config = dict(
    model='image embedding model',
    crop_scale_min=1,
    num_classes=15,
    mlp_ratio=6,
    head_dim=64,
    init='torch_default',
    residual_init='scaled_by_depth',
    momentum=0.98,
    orthogonalizer='newton_schulz_5',
    epochs=11.5,
    weight_decay=0.0,
)
Rows from block 3 of a small image embedding model, named by matrix and row number. Rows with one number belong to one neuron. Each number is 50 + 10 x the weight over its row's rms, rounded and kept within 0 to 99. All counts start at 0.
Before each neuron's rows are labels from the 100 images, of 14976, where the neuron reaches its highest value: "colour at peak" is the nearest of a few named colours to the mean colour under the peak. Only what is clearly more common there than usual is listed. The data: photos of plants, animals and fungi (iNaturalist).
# fc1: MLP up (model.blocks.3.mlp.fc1.weight, 1920x320), inputs 0-63
# fc2: MLP down (model.blocks.3.mlp.fc2.weight, 320x1920, transposed), outputs 0-63

colour at peak: yellow
fc1.15:60 59 58 56 51 52 55 41 45 60 35 40 56 52 44 36 31 47 48 55 61 56 46 41 39 46 70 63 43 48 74 53 54 52 60 47 57 48 51 59 33 25 51 64 68 62 40 48 37 49 43 49 50 69 45 49 44 58 50 63 48 43 43 52
fc2.15:50 47 47 42 51 32 59 63 50 70 60 58 59 54 56 60 43 58 64 67 41 49 54 61 49 52 52 47 39 38 42 38 43 29 52 49 44 25 59 36 69 42 32 46 51 53 29 44 58 47 58 42 58 52 55 67 51 34 46 32 48 53 52 61

colour at peak: orange
fc1.652:53 41 48 53 45 57 56 49 60 53 50 60 60 51 55 44 33 37 54 59 56 42 46 72 38 43 65 45 48 62 67 51 44 49 61 62 49 44 64 65 75 28 51 57 44 45 56 45 50 47 34 53 37 63 46 56 56 63 53 41 32 61 35 59
fc2.652:35 48 42 53 67 52 46 53 45 60 63 63 50 58 52 57 51 55 56 66 53 44 37 46 48 54 66 55 54 46 36 66 46 44 62 44 45 54 26 38 53 51 56 71 62 66 55 58 44 54 60 30 46 51 49 66 60 40 61 56 54 55 43 46

colour at peak: orange
fc1.471:46 59 47 46 45 48 65 47 61 55 51 31 49 51 53 55 53 49 46 48 35 62 46 51 63 56 71 44 43 61 64 40 41 33 70 45 41 42 56 41 53 32 55 42 41 58 41 39 43 47 32 31 36 37 60 47 49 50 43 48 52 33 55 55
fc2.471:69 35 49 52 53 60 29 52 56 43 55 53 39 50 51 37 65 54 66 61 55 43 68 58 54 49 53 39 70 38 43 60 61 54 47 58 65 42 49 39 70 46 57 54 60 59 58 32 36 42 30 42 49 71 56 56 49 31 77 23 52 37 53 67

colour at peak: green
fc1.647:46 44 55 41 62 58 48 64 59 45 51 53 61 47 53 52 61 41 48 46 50 52 52 51 64 48 50 56 58 67 52 53 59 44 34 54 44 44 58 64 46 52 44 69 38 43 44 50 68 43 64 50 68 42 20 48 52 28 62 53 53 42 49 42
fc2.647:60 54 59 47 48 37 61 50 46 42 59 49 53 50 40 39 42 64 38 44 72 56 38 50 67 37 49 45 56 42 61 54 40 69 46 39 59 45 44 60 42 38 63 59 48 47 72 52 46 48 55 36 56 58 68 43 41 53 63 50 60 60 69 36

colour at peak: grey
fc1.409:39 49 62 64 36 57 47 42 60 64 53 51 47 65 56 46 45 34 38 38 54 66 58 56 44 43 58 27 71 53 58 52 45 65 50 49 46 56 51 55 49 69 52 48 47 47 56 75 33 48 53 27 63 35 59 60 50 40 51 39 44 36 44 48
fc2.409:65 50 42 48 64 58 60 51 59 45 49 49 40 44 48 67 57 57 54 58 27 53 27 48 51 39 50 42 56 47 47 46 54 36 46 40 52 47 48 55 53 60 54 43 40 50 46 60 58 43 44 39 40 42 50 53 45 50 32 61 59 63 60 64

colour at peak: cyan
fc1.658:53 55 54 54 42 40 54 43 65 62 47 53 46 56 34 67 41 57 63 57 44 53 50 58 55 45 65 34 41 34 43 52 69 70 59 45 35 34 58 32 48 48 41 51 53 61 53 43 37 65 45 68 56 37 54 63 72 57 50 48 64 50 47 45
fc2.658:50 39 47 46 50 45 52 43 48 37 41 78 36 46 39 28 50 56 67 48 34 27 48 33 70 47 32 65 57 59 46 39 41 45 58 51 68 51 49 45 30 47 45 37 45 49 57 51 39 51 46 44 44 54 53 51 48 56 39 30 49 44 44 41

colour at peak: yellow
fc1.295:46 60 35 43 58 59 69 61 44 54 38 44 34 44 38 45 42 40 68 39 41 29 55 38 53 67 37 35 57 40 53 48 55 57 48 46 56 39 36 64 54 64 61 61 48 37 40 55 49 63 46 58 51 56 58 40 53 54 52 34 51 42 46 40
fc2.295:67 31 49 48 49 48 50 48 41 47 64 59 70 54 60 67 45 56 31 50 65 33 43 43 48 51 53 68 47 52 34 38 53 54 39 32 39 48 46 40 44 38 52 48 38 47 37 68 50 45 66 42 59 43 67 34 67 51 47 33 45 37 29 54

colour at peak: green
fc1.203:37 33 67 55 39 52 54 58 43 57 57 50 50 53 39 51 58 62 52 39 51 54 60 39 38 48 42 53 46 67 35 53 60 42 47 46 44 35 32 62 52 57 45 58 44 59 49 58 55 28 58 34 51 71 48 54 57 36 38 44 40 49 56 53
fc2.203:53 56 58 40 32 60 49 26 33 46 47 43 29 34 60 30 52 53 43 47 48 42 54 47 65 58 37 42 33 56 57 60 54 50 49 59 46 53 49 47 55 30 37 38 35 52 74 60 44 56 68 51 60 51 65 56 40 62 45 57 44 56 39 36

colour at peak: orange
fc1.178:45 45 57 79 51 56 45 34 58 47 50 49 42 35 47 42 32 33 46 65 33 64 52 55 27 57 44 60 52 41 50 33 43 43 48 50 53 64 49 48 54 56 47 54 51 53 52 54 58 54 54 55 57 65 57 43 55 43 43 53 51 42 33 49
fc2.178:46 59 56 36 47 78 55 46 41 36 45 39 51 56 43 50 68 51 53 48 45 51 55 39 49 47 70 34 73 50 59 53 33 47 62 49 56 28 40 54 64 63 56 61 57 53 67 65 35 40 51 51 46 40 52 66 47 53 52 50 46 41 47 39

colour at peak: yellow
fc1.454:39 67 55 53 06 43 67 42 43 40 38 52 42 40 56 57 46 36 54 54 56 36 27 32 46 54 57 45 56 50 44 52 53 65 58 38 50 50 49 50 37 48 55 41 29 49 20 45 63 50 50 63 50 52 66 66 47 60 61 28 45 59 51 40
fc2.454:47 49 54 51 50 56 50 44 38 58 54 55 41 54 47 50 60 50 45 62 47 41 52 49 43 66 58 49 46 34 48 42 43 53 42 49 42 55 59 66 48 36 42 58 60 26 52 64 59 55 64 36 33 49 54 54 60 47 42 40 42 59 44 52

colour at peak: yellow
fc1.258:57 46 51 50 57 50 58 50 44 49 53 36 48 46 59 57 31 35 61 41 43 44 70 57 47 50 47 45 53 40 52 47 55 50 55 65 60 50 48 52 62 72 76 62 66 63 79 71 35 51 46 35 42 54 57 67 42 60 59 48 44 46 30 45
fc2.258:55 52 63 52 50 47 65 39 51 48 57 63 40 62 44 44 63 67 45 47 53 46 37 59 30 58 43 53 58 33 48 46 53 52 25 57 45 70 79 55 51 55 56 41 58 56 32 52 29 35 66 56 48 50 48 45 55 41 49 42 52 47 66 56

colour at peak: orange
fc1.171:41 56 38 57 43 55 34 55 54 43 38 43 38 48 61 42 54 49 43 54 45 44 53 50 40 33 68 45 41 58 54 55 34 42 53 47 70 38 47 56 54 38 39 45 48 50 56 51 58 34 43 51 29 41 45 51 26 45 68 39 46 40 52 46
fc2.171:44 48 53 48 37 45 57 36 65 33 38 46 51 34 49 47 43 55 54 47 42 31 48 56 64 61 63 41 40 54 46 51 53 50 52 43 52 45 65 44 66 40 54 48 58 53 68 46 52 36 46 55 49 50 51 46 52 53 50 43 55 36 32 67

colour at peak: yellow; orange
fc1.574:33 46 71 64 52 60 68 52 42 63 47 39 55 46 47 59 59 44 74 60 38 44 40 69 47 51 58 58 62 62 57 50 62 55 62 49 60 59 40 37 56 66 44 44 47 48 44 62 60 57 33 58 44 56 47 68 46 64 37 26 42 60 48 53
fc2.574:42 46 46 38 29 46 60 42 50 52 69 49 58 42 55 40 53 40 47 50 67 43 49 29 52 48 63 51 50 47 55 58 42 50 62 51 43 38 65 56 49 30 54 62 53 59 54 60 54 28 58 62 48 46 36 55 57 27 50 49 63 45 54 51

colour at peak: grey
fc1.83:68 52 54 66 54 46 62 22 40 53 44 47 58 66 56 52 57 49 39 36 63 41 41 53 47 49 59 25 59 77 15 33 51 54 50 70 71 59 44 54 30 57 47 49 30 53 45 61 32 45 40 53 48 57 57 61 55 68 60 50 59 54 60 32
fc2.83:50 30 63 63 41 58 58 46 36 34 76 58 50 40 49 52 39 49 52 55 52 42 57 48 41 45 37 53 54 37 58 40 64 46 55 37 42 51 53 61 59 63 41 57 65 50 52 38 57 39 37 62 40 52 50 52 56 34 56 44 25 44 44 53

colour at peak: grey
fc1.98:56 28 45 37 55 54 52 40 43 70 51 46 58 42 58 49 68 55 45 54 44 50 70 78 58 50 43 39 48 46 52 38 35 60 43 47 45 56 57 36 46 41 50 56 54 66 49 46 52 49 50 46 61 71 63 38 42 27 43 45 51 34 39 48
fc2.98:58 41 44 54 53 52 50 64 62 41 54 42 51 57 46 57 48 45 37 31 38 33 41 48 53 45 47 56 46 45 39 45 70 43 52 54 59 63 70 65 45 53 51 41 51 56 39 49 38 47 47 54 46 42 48 59 44 54 58 46 51 44 38 45

colour at peak: white
fc1.713:48 50 38 58 37 44 67 52 61 44 33 60 53 59 38 54 54 55 61 30 46 47 43 61 44 75 42 53 59 49 60 53 58 71 34 70 58 58 41 46 39 58 52 51 59 61 51 45 50 50 59 41 61 62 32 42 59 37 57 44 51 50 54 59
fc2.713:46 60 52 59 43 54 53 31 36 64 46 55 30 58 55 67 47 51 40 66 55 36 64 44 38 55 47 45 77 59 48 39 57 49 56 56 56 50 31 47 44 51 53 39 71 36 45 39 44 41 51 59 56 45 49 61 54 37 48 51 48 45 40 48

colour at peak: white
fc1.395:60 39 68 37 30 30 50 46 45 36 46 49 66 46 49 52 47 50 44 55 57 61 55 51 42 55 59 30 63 32 49 54 45 52 36 37 50 48 54 61 38 47 61 60 56 38 52 73 40 47 45 47 68 46 36 48 40 58 39 47 43 57 32 43
fc2.395:53 57 52 63 70 61 41 65 49 53 60 52 45 60 46 57 64 63 44 71 42 31 47 62 53 61 37 49 52 39 34 55 39 40 38 42 30 53 56 30 60 56 25 34 50 43 54 46 46 65 54 50 47 42 45 54 60 55 52 46 49 56 47 67

colour at peak: black
fc1.114:55 51 46 41 63 58 57 45 59 35 47 52 28 58 42 40 73 42 45 72 54 39 66 49 57 57 43 79 40 47 56 59 57 48 47 50 38 57 55 55 38 53 60 63 61 57 52 50 49 58 44 50 49 42 51 62 54 50 50 66 39 56 17 40
fc2.114:39 37 52 32 40 65 52 52 42 42 68 39 59 48 60 52 50 53 60 55 49 78 67 57 62 47 42 55 59 25 59 56 58 60 46 53 46 49 60 43 51 31 41 55 46 43 62 41 61 26 62 59 45 38 47 49 39 64 47 38 58 36 51 58

colour at peak: grey
fc1.557:38 46 53 54 25 38 41 45 46 35 58 51 64 59 50 53 55 64 53 62 22 58 60 61 65 52 43 52 48 57 44 70 51 59 52 72 50 38 37 54 40 50 71 44 48 54 57 50 32 45 61 54 42 57 63 55 50 53 56 45 46 56 59 63
fc2.557:55 29 63 63 60 58 30 52 55 54 53 50 29 42 53 69 52 43 63 53 49 49 44 71 43 43 43 59 49 46 51 50 53 54 49 27 41 34 54 56 64 45 37 51 54 32 42 35 47 60 53 48 55 47 51 37 42 39 46 37 64 48 29 46

colour at peak: white
fc1.493:56 43 54 66 39 55 45 63 66 46 18 38 46 69 71 39 47 33 60 48 37 43 45 47 39 44 55 37 56 61 45 58 49 50 52 38 51 66 49 62 57 34 54 41 59 72 44 71 56 48 46 54 48 35 51 42 58 48 67 53 35 57 48 55
fc2.493:61 56 39 38 34 62 43 62 54 49 57 59 57 58 43 46 60 56 45 49 56 51 61 67 53 49 57 54 51 49 57 46 56 55 40 55 56 54 52 46 47 58 55 58 52 43 39 46 53 57 47 48 53 53 50 39 70 63 34 42 41 48 46 48

colour at peak: pink
fc1.37:46 48 61 28 54 40 41 63 59 56 55 57 43 66 39 54 50 60 51 47 63 53 32 39 54 66 46 56 38 46 40 61 64 55 60 36 59 61 49 33 48 58 53 57 55 31 44 56 51 47 46 45 53 35 46 56 46 67 59 34 44 65 39 45
fc2.37:43 54 40 65 52 54 35 60 56 32 63 42 54 61 60 31 32 55 51 60 38 40 60 55 54 49 51 74 55 49 49 57 42 32 41 42 57 50 54 55 35 37 47 53 45 38 51 45 53 54 47 59 49 70 57 73 60 53 61 62 52 40 52 48

colour at peak: grey
fc1.566:55 57 46 36 51 69 60 62 33 40 43 42 57 42 52 46 50 60 53 50 53 48 61 46 50 29 56 48 58 57 49 56 33 43 54 33 63 51 35 45 59 41 44 46 59 59 56 32 44 39 55 38 51 28 44 54 60 52 57 52 57 43 49 41
fc2.566:49 48 42 61 52 37 41 34 57 51 57 36 44 43 52 60 46 49 61 62 38 51 50 45 50 36 46 35 66 51 48 48 35 68 40 60 49 49 67 41 44 43 45 46 37 58 65 70 62 40 62 49 42 44 63 49 68 40 44 36 41 40 55 51

colour at peak: pink
fc1.39:41 41 34 40 36 45 53 38 51 32 68 45 49 53 54 30 40 55 61 34 55 49 39 57 48 60 56 62 42 29 39 44 50 51 47 57 36 67 46 33 51 62 61 43 53 58 66 43 73 44 67 52 29 55 67 47 48 62 56 49 50 50 55 41
fc2.39:61 37 55 59 44 46 46 53 57 54 38 49 46 37 44 29 63 44 19 53 68 60 59 58 43 55 51 61 29 44 59 49 56 48 55 45 51 37 55 62 40 53 67 54 52 45 51 53 39 22 60 60 52 55 51 43 74 57 46 50 26 50 58 50

colour at peak: white
fc1.23:29 54 51 49 49 26 45 45 53 45 53 37 52 57 56 66 46 57 50 46 50 42 46 59 50 50 60 62 42 52 49 50 47 53 48 64 51 53 46 43 63 63 60 56 44 54 46 51 45 42 66 38 59 34 31 25 57 54 76 56 37 45 56 61
fc2.23:53 36 40 58 34 47 79 64 37 35 59 40 50 50 48 60 48 53 52 47 60 44 41 58 58 63 38 52 52 61 49 29 51 57 54 55 51 48 50 51 46 58 59 62 45 49 55 48 49 55 50 32 65 46 54 60 41 57 50 34 46 41 39 52

colour at peak: pink
fc1.224:42 52 69 42 53 54 53 52 71 44 53 58 45 48 53 41 41 42 50 40 68 56 39 54 38 46 46 42 32 42 57 53 44 63 60 44 65 47 75 47 39 52 55 39 48 57 42 54 54 45 49 49 47 44 45 56 59 55 64 55 59 59 53 52
fc2.224:57 58 68 46 48 47 56 39 42 47 44 31 45 56 38 59 47 59 40 50 49 35 52 37 53 45 68 58 35 52 65 53 60 37 44 45 42 44 36 66 60 43 35 56 39 57 59 38 41 48 41 45 40 36 39 53 40 58 40 46 41 29 54 47

colour at peak: cyan
fc1.88:54 41 40 59 49 35 45 67 44 58 52 47 57 48 51 58 48 38 47 52 53 58 39 41 53 52 43 59 49 51 58 46 43 57 76 42 65 38 38 52 35 47 55 55 38 42 48 53 27 48 46 41 42 56 30 44 63 56 62 48 72 63 29 47
fc2.88:47 66 38 35 51 54 62 52 57 50 46 50 58 49 51 35 75 53 58 39 40 52 57 41 66 56 51 46 44 42 27 63 59 49 70 54 64 30 53 73 72 44 56 54 57 58 62 69 50 55 50 46 59 44 50 55 34 57 40 43 37 45 44 63

colour at peak: cyan
fc1.163:63 37 56 51 56 66 73 37 53 61 31 54 53 34 55 51 39 40 40 38 67 42 51 54 51 62 42 51 56 46 53 26 36 43 48 50 51 67 56 41 33 54 62 41 60 60 50 53 62 55 47 70 46 58 17 55 47 75 67 44 58 37 56 37
fc2.163:45 66 40 47 39 45 54 31 45 60 65 61 33 61 52 58 50 58 59 61 50 34 64 46 45 46 34 31 34 54 36 53 55 54 45 67 52 47 48 49 58 65 56 36 49 40 51 51 64 27 56 37 43 43 62 38 57 45 51 42 31 37 55 35

colour at peak: green
fc1.584:40 56 65 33 59 40 59 57 60 71 41 39 48 41 47 55 47 62 56 30 30 34 39 53 56 53 40 54 42 48 55 44 69 30 59 47 39 48 37 53 52 48 41 50 62 51 57 59 54 45 51 55 49 44 69 56 64 48 81 37 59 55 59 61
fc2.584:49 52 44 37 58 54 56 38 49 24 64 57 59 55 47 36 32 59 41 63 43 50 48 54 63 46 58 37 71 65 57 60 48 43 57 75 61 37 45 44 40 55 53 61 48 65 43 43 37 57 53 44 42 36 58 43 39 63 28 40 32 48 49 49

colour at peak: green
fc1.628:49 41 39 23 52 54 67 41 68 50 46 48 60 49 58 50 31 45 49 50 59 36 41 69 53 62 44 32 36 40 57 46 58 56 60 44 69 47 47 50 57 63 67 57 55 57 38 50 52 57 36 62 45 44 53 39 56 43 58 31 59 33 55 79
fc2.628:53 35 54 42 50 52 64 65 32 47 55 45 55 50 55 47 52 51 45 42 52 37 26 44 36 40 52 48 72 51 46 62 59 50 69 58 49 45 32 28 48 58 40 51 53 44 51 49 51 49 64 28 60 56 69 26 51 42 69 32 54 42 36 37

colour at peak: grey
fc1.322:38 64 59 48 49 63 49 63 47 56 62 58 46 56 69 56 47 53 36 58 54 58 43 46 43 54 54 38 35 43 61 53 55 43 59 46 55 43 54 60 33 26 56 59 40 59 59 46 52 52 43 37 42 35 63 56 72 60 48 26 44 45 36 42
fc2.322:45 53 56 63 61 54 59 35 50 46 41 49 49 53 59 35 56 62 48 46 25 57 47 50 43 50 49 60 57 43 54 48 51 44 63 40 50 60 55 53 49 58 58 41 79 58 51 50 62 37 50 52 59 56 54 38 27 36 60 55 63 46 65 58

colour at peak: cyan
fc1.439:59 45 38 52 39 44 52 62 58 56 45 52 55 39 54 64 56 53 52 54 52 40 60 67 53 53 62 55 44 54 56 49 53 43 49 60 48 64 39 40 39 53 50 78 54 44 42 41 40 60 52 41 50 48 59 40 57 55 62 34 55 42 58 48
fc2.439:39 49 50 55 40 45 44 40 33 42 60 39 55 57 50 53 52 43 43 45 56 54 61 52 55 37 61 45 63 48 58 54 50 55 48 40 50 72 40 62 53 54 68 66 44 61 42 54 45 41 62 44 54 54 24 49 43 63 46 42 58 58 48 45

colour at peak: brown
fc1.254:49 46 44 49 58 52 45 46 54 74 44 66 62 46 36 39 38 55 61 47 62 38 65 39 27 61 56 54 63 46 49 44 33 47 40 68 40 47 65 43 72 57 58 54 41 46 57 50 48 54 57 58 35 36 53 38 62 47 46 61 42 31 53 58
fc2.254:57 46 48 30 57 34 45 43 64 24 71 54 35 39 50 43 47 40 45 28 54 45 53 56 43 49 40 33 46 42 46 66 61 65 70 41 46 59 35 48 55 52 34 30 47 56 38 42 40 52 43 44 57 56 47 54 33 67 52 37 53 70 55 69

colour at peak: green
fc1.553:43 42 64 40 35 31 53 58 52 63 56 46 58 40 53 49 54 60 60 60 32 52 46 40 52 45 54 44 59 53 67 47 51 45 45 56 48 27 60 41 51 50 44 49 44 58 58 41 44 59 56 54 41 48 27 43 49 47 55 45 54 58 70 62
fc2.553:65 53 51 46 56 54 63 47 34 64 47 48 49 41 56 56 68 29 49 46 66 52 56 48 53 56 68 55 48 52 61 60 62 42 48 55 44 68 29 50 58 49 52 50 44 34 32 62 43 48 61 44 51 53 44 51 54 52 49 47 52 67 50 50

colour at peak: pink
fc1.475:47 36 36 32 33 43 28 62 39 38 54 58 65 48 54 50 62 51 52 76 44 61 37 57 47 42 45 35 46 51 32 54 54 56 45 46 37 47 69 48 70 47 51 52 53 28 36 50 59 23 30 60 44 63 35 52 63 50 53 49 47 43 40 59
fc2.475:63 47 61 48 50 53 37 53 68 50 55 44 42 45 34 35 39 34 52 46 62 62 45 39 56 49 50 53 42 62 69 58 45 42 43 34 51 49 30 42 33 52 43 54 52 54 53 50 39 42 52 70 52 58 60 52 42 47 30 54 55 51 54 64

colour at peak: white; pink
fc1.482:48 66 48 55 57 54 38 52 37 38 30 48 49 44 58 32 45 49 66 70 39 46 53 50 54 64 41 40 44 42 44 67 53 63 46 62 54 45 46 56 57 56 46 48 43 43 52 49 51 49 52 50 58 43 45 71 44 46 52 60 47 50 45 30
fc2.482:47 56 55 41 48 36 61 55 48 54 68 40 47 52 45 51 65 57 39 31 69 59 62 66 28 65 43 38 64 38 41 46 50 65 56 39 44 50 46 63 39 46 43 46 71 52 42 34 52 76 33 45 59 40 47 42 59 51 63 40 40 38 52 49

colour at peak: brown
fc1.279:53 49 45 46 56 63 51 46 54 40 55 46 44 37 53 55 52 56 45 39 65 42 59 49 46 42 56 55 63 42 48 40 53 66 47 47 40 58 49 58 42 52 59 55 54 63 32 45 52 56 37 62 58 58 42 57 58 43 71 53 44 58 33 65
fc2.279:38 59 51 41 39 52 36 48 64 49 50 58 55 58 59 55 39 47 63 52 49 52 32 40 55 61 50 49 65 46 36 42 51 35 51 55 39 53 38 55 67 40 54 61 20 32 52 32 69 43 48 64 53 47 38 59 29 38 37 43 44 33 53 56

colour at peak: white; pink
fc1.38:47 57 54 37 56 61 35 42 49 40 49 49 55 42 39 68 54 45 66 64 43 52 47 52 33 42 62 40 53 48 27 58 33 57 57 43 34 67 46 64 55 58 50 58 53 46 44 65 52 63 59 23 71 47 47 44 46 48 59 47 35 28 52 57
fc2.38:33 54 63 62 54 75 44 70 52 59 65 46 71 44 36 52 53 37 55 50 45 47 58 49 63 43 42 56 42 63 40 45 62 58 39 47 44 50 57 35 42 49 50 42 53 44 41 60 42 49 67 61 41 57 57 59 65 37 40 36 49 49 53 55

colour at peak: pink
fc1.756:33 38 55 43 44 53 39 46 52 41 60 36 59 45 43 55 55 42 24 44 35 50 48 52 45 57 56 61 52 54 71 47 52 46 53 57 48 49 57 52 64 63 54 47 54 50 39 52 50 39 46 55 29 48 65 41 47 35 56 48 52 56 45 62
fc2.756:62 48 57 53 65 50 35 31 50 57 49 51 44 54 45 38 41 58 66 49 63 53 45 50 61 61 49 39 56 44 38 56 33 56 41 52 59 56 60 62 30 45 48 59 57 42 50 48 30 59 50 33 55 49 64 76 26 52 30 38 55 50 44 46

colour at peak: grey
fc1.550:54 40 65 44 54 45 56 43 50 50 53 40 46 26 33 75 67 68 48 29 53 60 55 40 59 57 45 26 33 47 37 61 61 32 62 63 48 34 71 81 58 40 46 50 53 23 47 46 32 62 60 46 43 47 66 53 54 50 55 47 28 54 41 56
fc2.550:44 50 58 76 35 44 44 51 30 43 49 56 69 68 56 42 35 38 45 53 43 47 51 52 49 36 42 55 58 45 41 45 45 61 45 28 46 59 36 28 48 43 59 64 53 49 67 44 58 38 41 47 64 56 42 46 51 45 38 52 60 33 51 37

colour at peak: grey
fc1.301:55 56 33 56 54 41 47 48 52 55 57 57 41 34 61 65 41 34 44 67 43 56 42 55 73 37 40 66 46 68 62 43 54 50 51 63 71 80 48 52 45 35 59 49 26 43 51 52 48 38 68 53 53 36 40 58 45 67 62 45 42 58 48 49
fc2.301:62 56 51 64 48 61 65 55 43 43 48 66 69 62 44 54 66 61 60 47 32 48 56 44 44 52 52 39 67 56 56 33 44 57 47 64 55 41 62 46 66 52 52 43 34 47 59 46 51 50 60 51 53 56 52 37 49 33 42 39 39 58 41 56

colour at peak: green
fc1.11:63 40 52 38 59 59 59 48 61 66 57 41 50 45 56 68 68 52 51 32 49 60 42 61 63 61 43 35 36 64 60 41 42 54 63 56 34 46 48 60 59 56 40 48 51 51 26 47 47 60 45 39 42 33 44 64 47 56 52 51 41 52 53 51
fc2.11:47 53 38 60 61 43 55 59 75 38 50 48 54 57 35 60 35 55 52 60 54 34 50 40 48 53 39 42 76 37 34 45 68 57 54 34 61 65 45 61 61 50 41 64 54 56 52 51 59 51 58 39 46 48 42 52 47 42 51 53 44 53 51 65