config.yaml
model: "image embedding model"
dataset: "photos of plants, animals and fungi (iNaturalist)"
train_examples: 77898
image_size: 40
crop_scale_min: 1
horizontal_flip: true
translate: 0.06
color_jitter: 0.2
targets: ["class"]
num_classes: 15
embedding_dim: 128
arch: "vit"
norm: "layernorm"
norm_position: "pre"
hidden_act: "silu"
mlp_ratio: 6
head_dim: 64
fused_qkv: false
bias: "all"
qk_norm: false
parallel_block: false
inner_norm: false
drop_path: 0.1
patch_size: [4, 4]
conv_stem: false
layers: 6
width: 320
positions: "learned"
pooling: "attention"
register_tokens: 8
am_softmax_margin: 0.2
am_softmax_scale: 16
init: "torch_default"
residual_init: "scaled_by_depth"
optimizer: "muon"
muon_scale: "original"
learning_rate: 0.011
momentum: 0.98
nesterov: true
orthogonalizer: "newton_schulz_5"
adamw_lr_other_params: 0.001
max_grad_norm: 1.0
max_steps: 7000
batch_size: 128
epochs: 11.5
lr_schedule: "wsd"
decay_fraction: 0.4
final_lr_fraction: 0
warmup_steps: 350
weight_decay: 0.0
adamw_weight_decay_other_params: 0.01
Rows from block 2, named by matrix and row number. Rows with one number belong to one attention dimension. Each number is 200 + 40 x the weight over its row's rms, rounded and kept within 0 to 999. All counts start at 0. After the name is the row's rms in percent of the matrix's.
# q: attention query (model.blocks.2.attn.q.weight, 320x320), inputs 0-106
# k: attention key (model.blocks.2.attn.k.weight, 320x320), inputs 0-106
q.274,097,195,228,220,212,231,188,153,209,115,173,206,200,204,190,153,150,182,149,227,203,184,135,281,129,209,192,167,159,280,173,199,256,265,125,99,100,202,151,269,208,243,198,242,238,178,153,162,270,205,189,204,248,231,250,221,242,180,179,162,224,175,212,211,213,250,195,211,230,230,184,229,219,240,265,201,136,212,283,217,254,185,158,185,194,170,145,150,253,140,194,198,195,188,184,225,132,267,227,136,218,203,204,183,153,186,161,213
q.275,100,159,172,133,177,202,222,157,209,203,201,198,224,164,215,250,141,168,138,204,214,256,222,219,177,195,167,201,183,217,173,236,201,163,197,262,178,183,216,121,214,230,291,196,193,180,203,256,235,164,263,169,189,187,177,250,194,255,184,255,165,215,194,184,192,159,159,197,184,186,165,173,200,269,190,163,172,215,149,205,238,112,161,235,190,219,158,118,150,182,196,205,166,247,241,223,146,214,256,159,271,141,181,181,191,169,193,119
q.276,098,192,235,244,284,251,183,218,178,247,225,171,192,259,149,208,201,187,174,162,204,269,177,215,172,142,225,169,160,187,194,272,159,181,146,131,187,228,228,231,224,188,242,191,213,178,177,183,159,224,249,233,216,197,102,125,157,190,220,189,209,189,206,267,106,185,128,229,228,191,238,303,166,244,147,186,179,172,177,184,222,157,185,226,235,166,236,275,206,227,204,161,175,179,185,187,275,202,169,170,172,203,182,252,240,110,184,271
q.277,093,259,217,223,183,259,216,243,184,208,175,168,232,185,173,136,231,113,168,251,192,154,257,240,184,199,205,207,214,265,231,186,219,187,236,231,226,258,145,212,175,212,237,155,162,278,254,227,269,146,173,148,210,229,201,228,144,175,177,201,100,249,193,261,191,175,248,189,223,158,116,145,174,155,218,215,244,177,245,250,139,189,199,217,210,218,189,162,187,210,201,226,204,194,241,241,309,168,201,238,253,199,124,155,170,182,159,163
q.278,100,232,226,174,175,140,151,152,218,208,238,164,204,168,169,162,182,244,227,155,226,134,209,163,288,178,166,146,186,134,233,118,172,239,218,161,160,197,183,220,230,163,210,217,225,206,193,169,228,196,220,243,206,184,256,306,274,206,225,186,182,189,229,228,145,236,272,244,215,197,221,246,193,269,205,268,121,256,239,187,205,207,202,152,219,227,144,229,276,190,214,270,166,277,227,169,275,163,204,204,214,219,203,149,156,217,223,163
q.279,096,194,204,124,210,187,246,248,195,178,136,234,159,193,217,286,287,182,207,129,213,160,126,128,214,207,252,194,206,199,228,168,289,216,203,183,234,186,224,171,168,184,157,174,217,241,296,262,248,213,166,202,210,126,170,178,209,223,170,223,195,215,119,222,144,226,124,154,208,225,173,160,193,132,207,233,187,166,236,191,250,180,234,208,211,222,139,245,188,228,168,196,230,147,214,182,197,227,216,224,165,216,207,165,223,232,189,277
k.274,095,259,130,215,224,217,139,186,138,167,219,141,220,256,193,169,202,178,191,217,176,245,193,195,208,177,152,182,256,220,226,229,232,176,185,132,193,209,206,217,265,283,200,134,227,170,271,205,218,214,209,232,124,262,270,206,229,167,167,184,179,213,208,187,172,148,170,232,218,239,127,227,162,146,178,176,155,180,126,198,201,205,228,299,258,161,158,256,183,175,73,231,189,191,200,238,208,214,228,116,226,206,241,173,212,242,176,210
k.275,104,269,250,220,140,234,171,149,242,219,208,216,250,256,287,165,206,236,238,186,212,89,181,252,187,178,188,249,203,190,186,224,129,223,182,187,197,175,222,200,218,240,237,210,182,242,170,134,177,222,109,170,213,181,164,298,149,182,171,217,206,227,180,153,189,167,234,217,126,182,182,261,255,192,198,184,154,145,185,223,225,144,212,190,190,245,247,223,230,198,197,179,214,135,147,200,205,211,157,260,181,212,218,235,232,219,193,151
k.276,097,145,166,213,99,172,221,236,191,150,239,202,208,125,163,271,163,207,186,215,218,191,265,135,229,172,149,168,196,178,166,235,244,208,189,224,223,283,166,146,207,252,259,195,211,179,202,233,196,193,222,218,205,251,190,222,236,230,186,240,216,188,186,228,215,170,244,203,177,149,188,165,196,184,126,176,221,192,169,116,201,274,224,223,204,215,162,111,214,259,228,234,196,167,159,213,147,195,263,290,211,209,161,191,190,123,190,147
k.277,090,217,187,227,201,265,257,184,274,159,215,241,167,164,258,223,250,119,204,135,170,266,264,188,208,171,219,137,244,220,127,236,234,219,169,183,187,241,215,196,162,257,191,214,241,194,216,202,207,257,225,181,231,236,190,145,205,208,180,183,250,193,160,229,177,213,99,220,227,196,160,206,243,183,251,196,132,129,231,196,246,188,159,214,209,229,165,201,206,219,236,169,232,187,206,163,154,199,115,238,203,232,230,185,145,191,207,170
k.278,101,140,221,181,267,191,180,198,218,182,168,234,153,192,233,261,261,171,210,157,177,224,173,218,270,231,226,167,251,234,192,219,191,233,169,201,204,190,224,209,247,262,208,162,247,181,235,204,157,170,216,202,172,252,194,206,146,190,215,251,197,153,122,119,164,142,207,222,164,221,150,185,205,191,214,152,199,84,186,203,193,203,97,263,146,122,134,181,185,276,148,243,246,184,253,232,183,196,173,162,142,132,200,167,231,216,207,292
k.279,095,138,172,212,228,195,181,215,131,143,221,177,229,264,196,192,235,170,171,185,223,185,200,212,94,200,235,179,222,180,217,188,222,205,200,156,195,212,130,178,157,193,217,235,209,97,220,259,162,122,274,237,209,207,178,190,261,222,117,175,258,228,182,205,255,147,256,258,203,205,261,179,158,181,212,121,198,201,218,131,168,193,227,191,253,201,202,146,194,164,243,249,234,250,223,213,185,251,222,149,191,211,222,169,277,201,240,167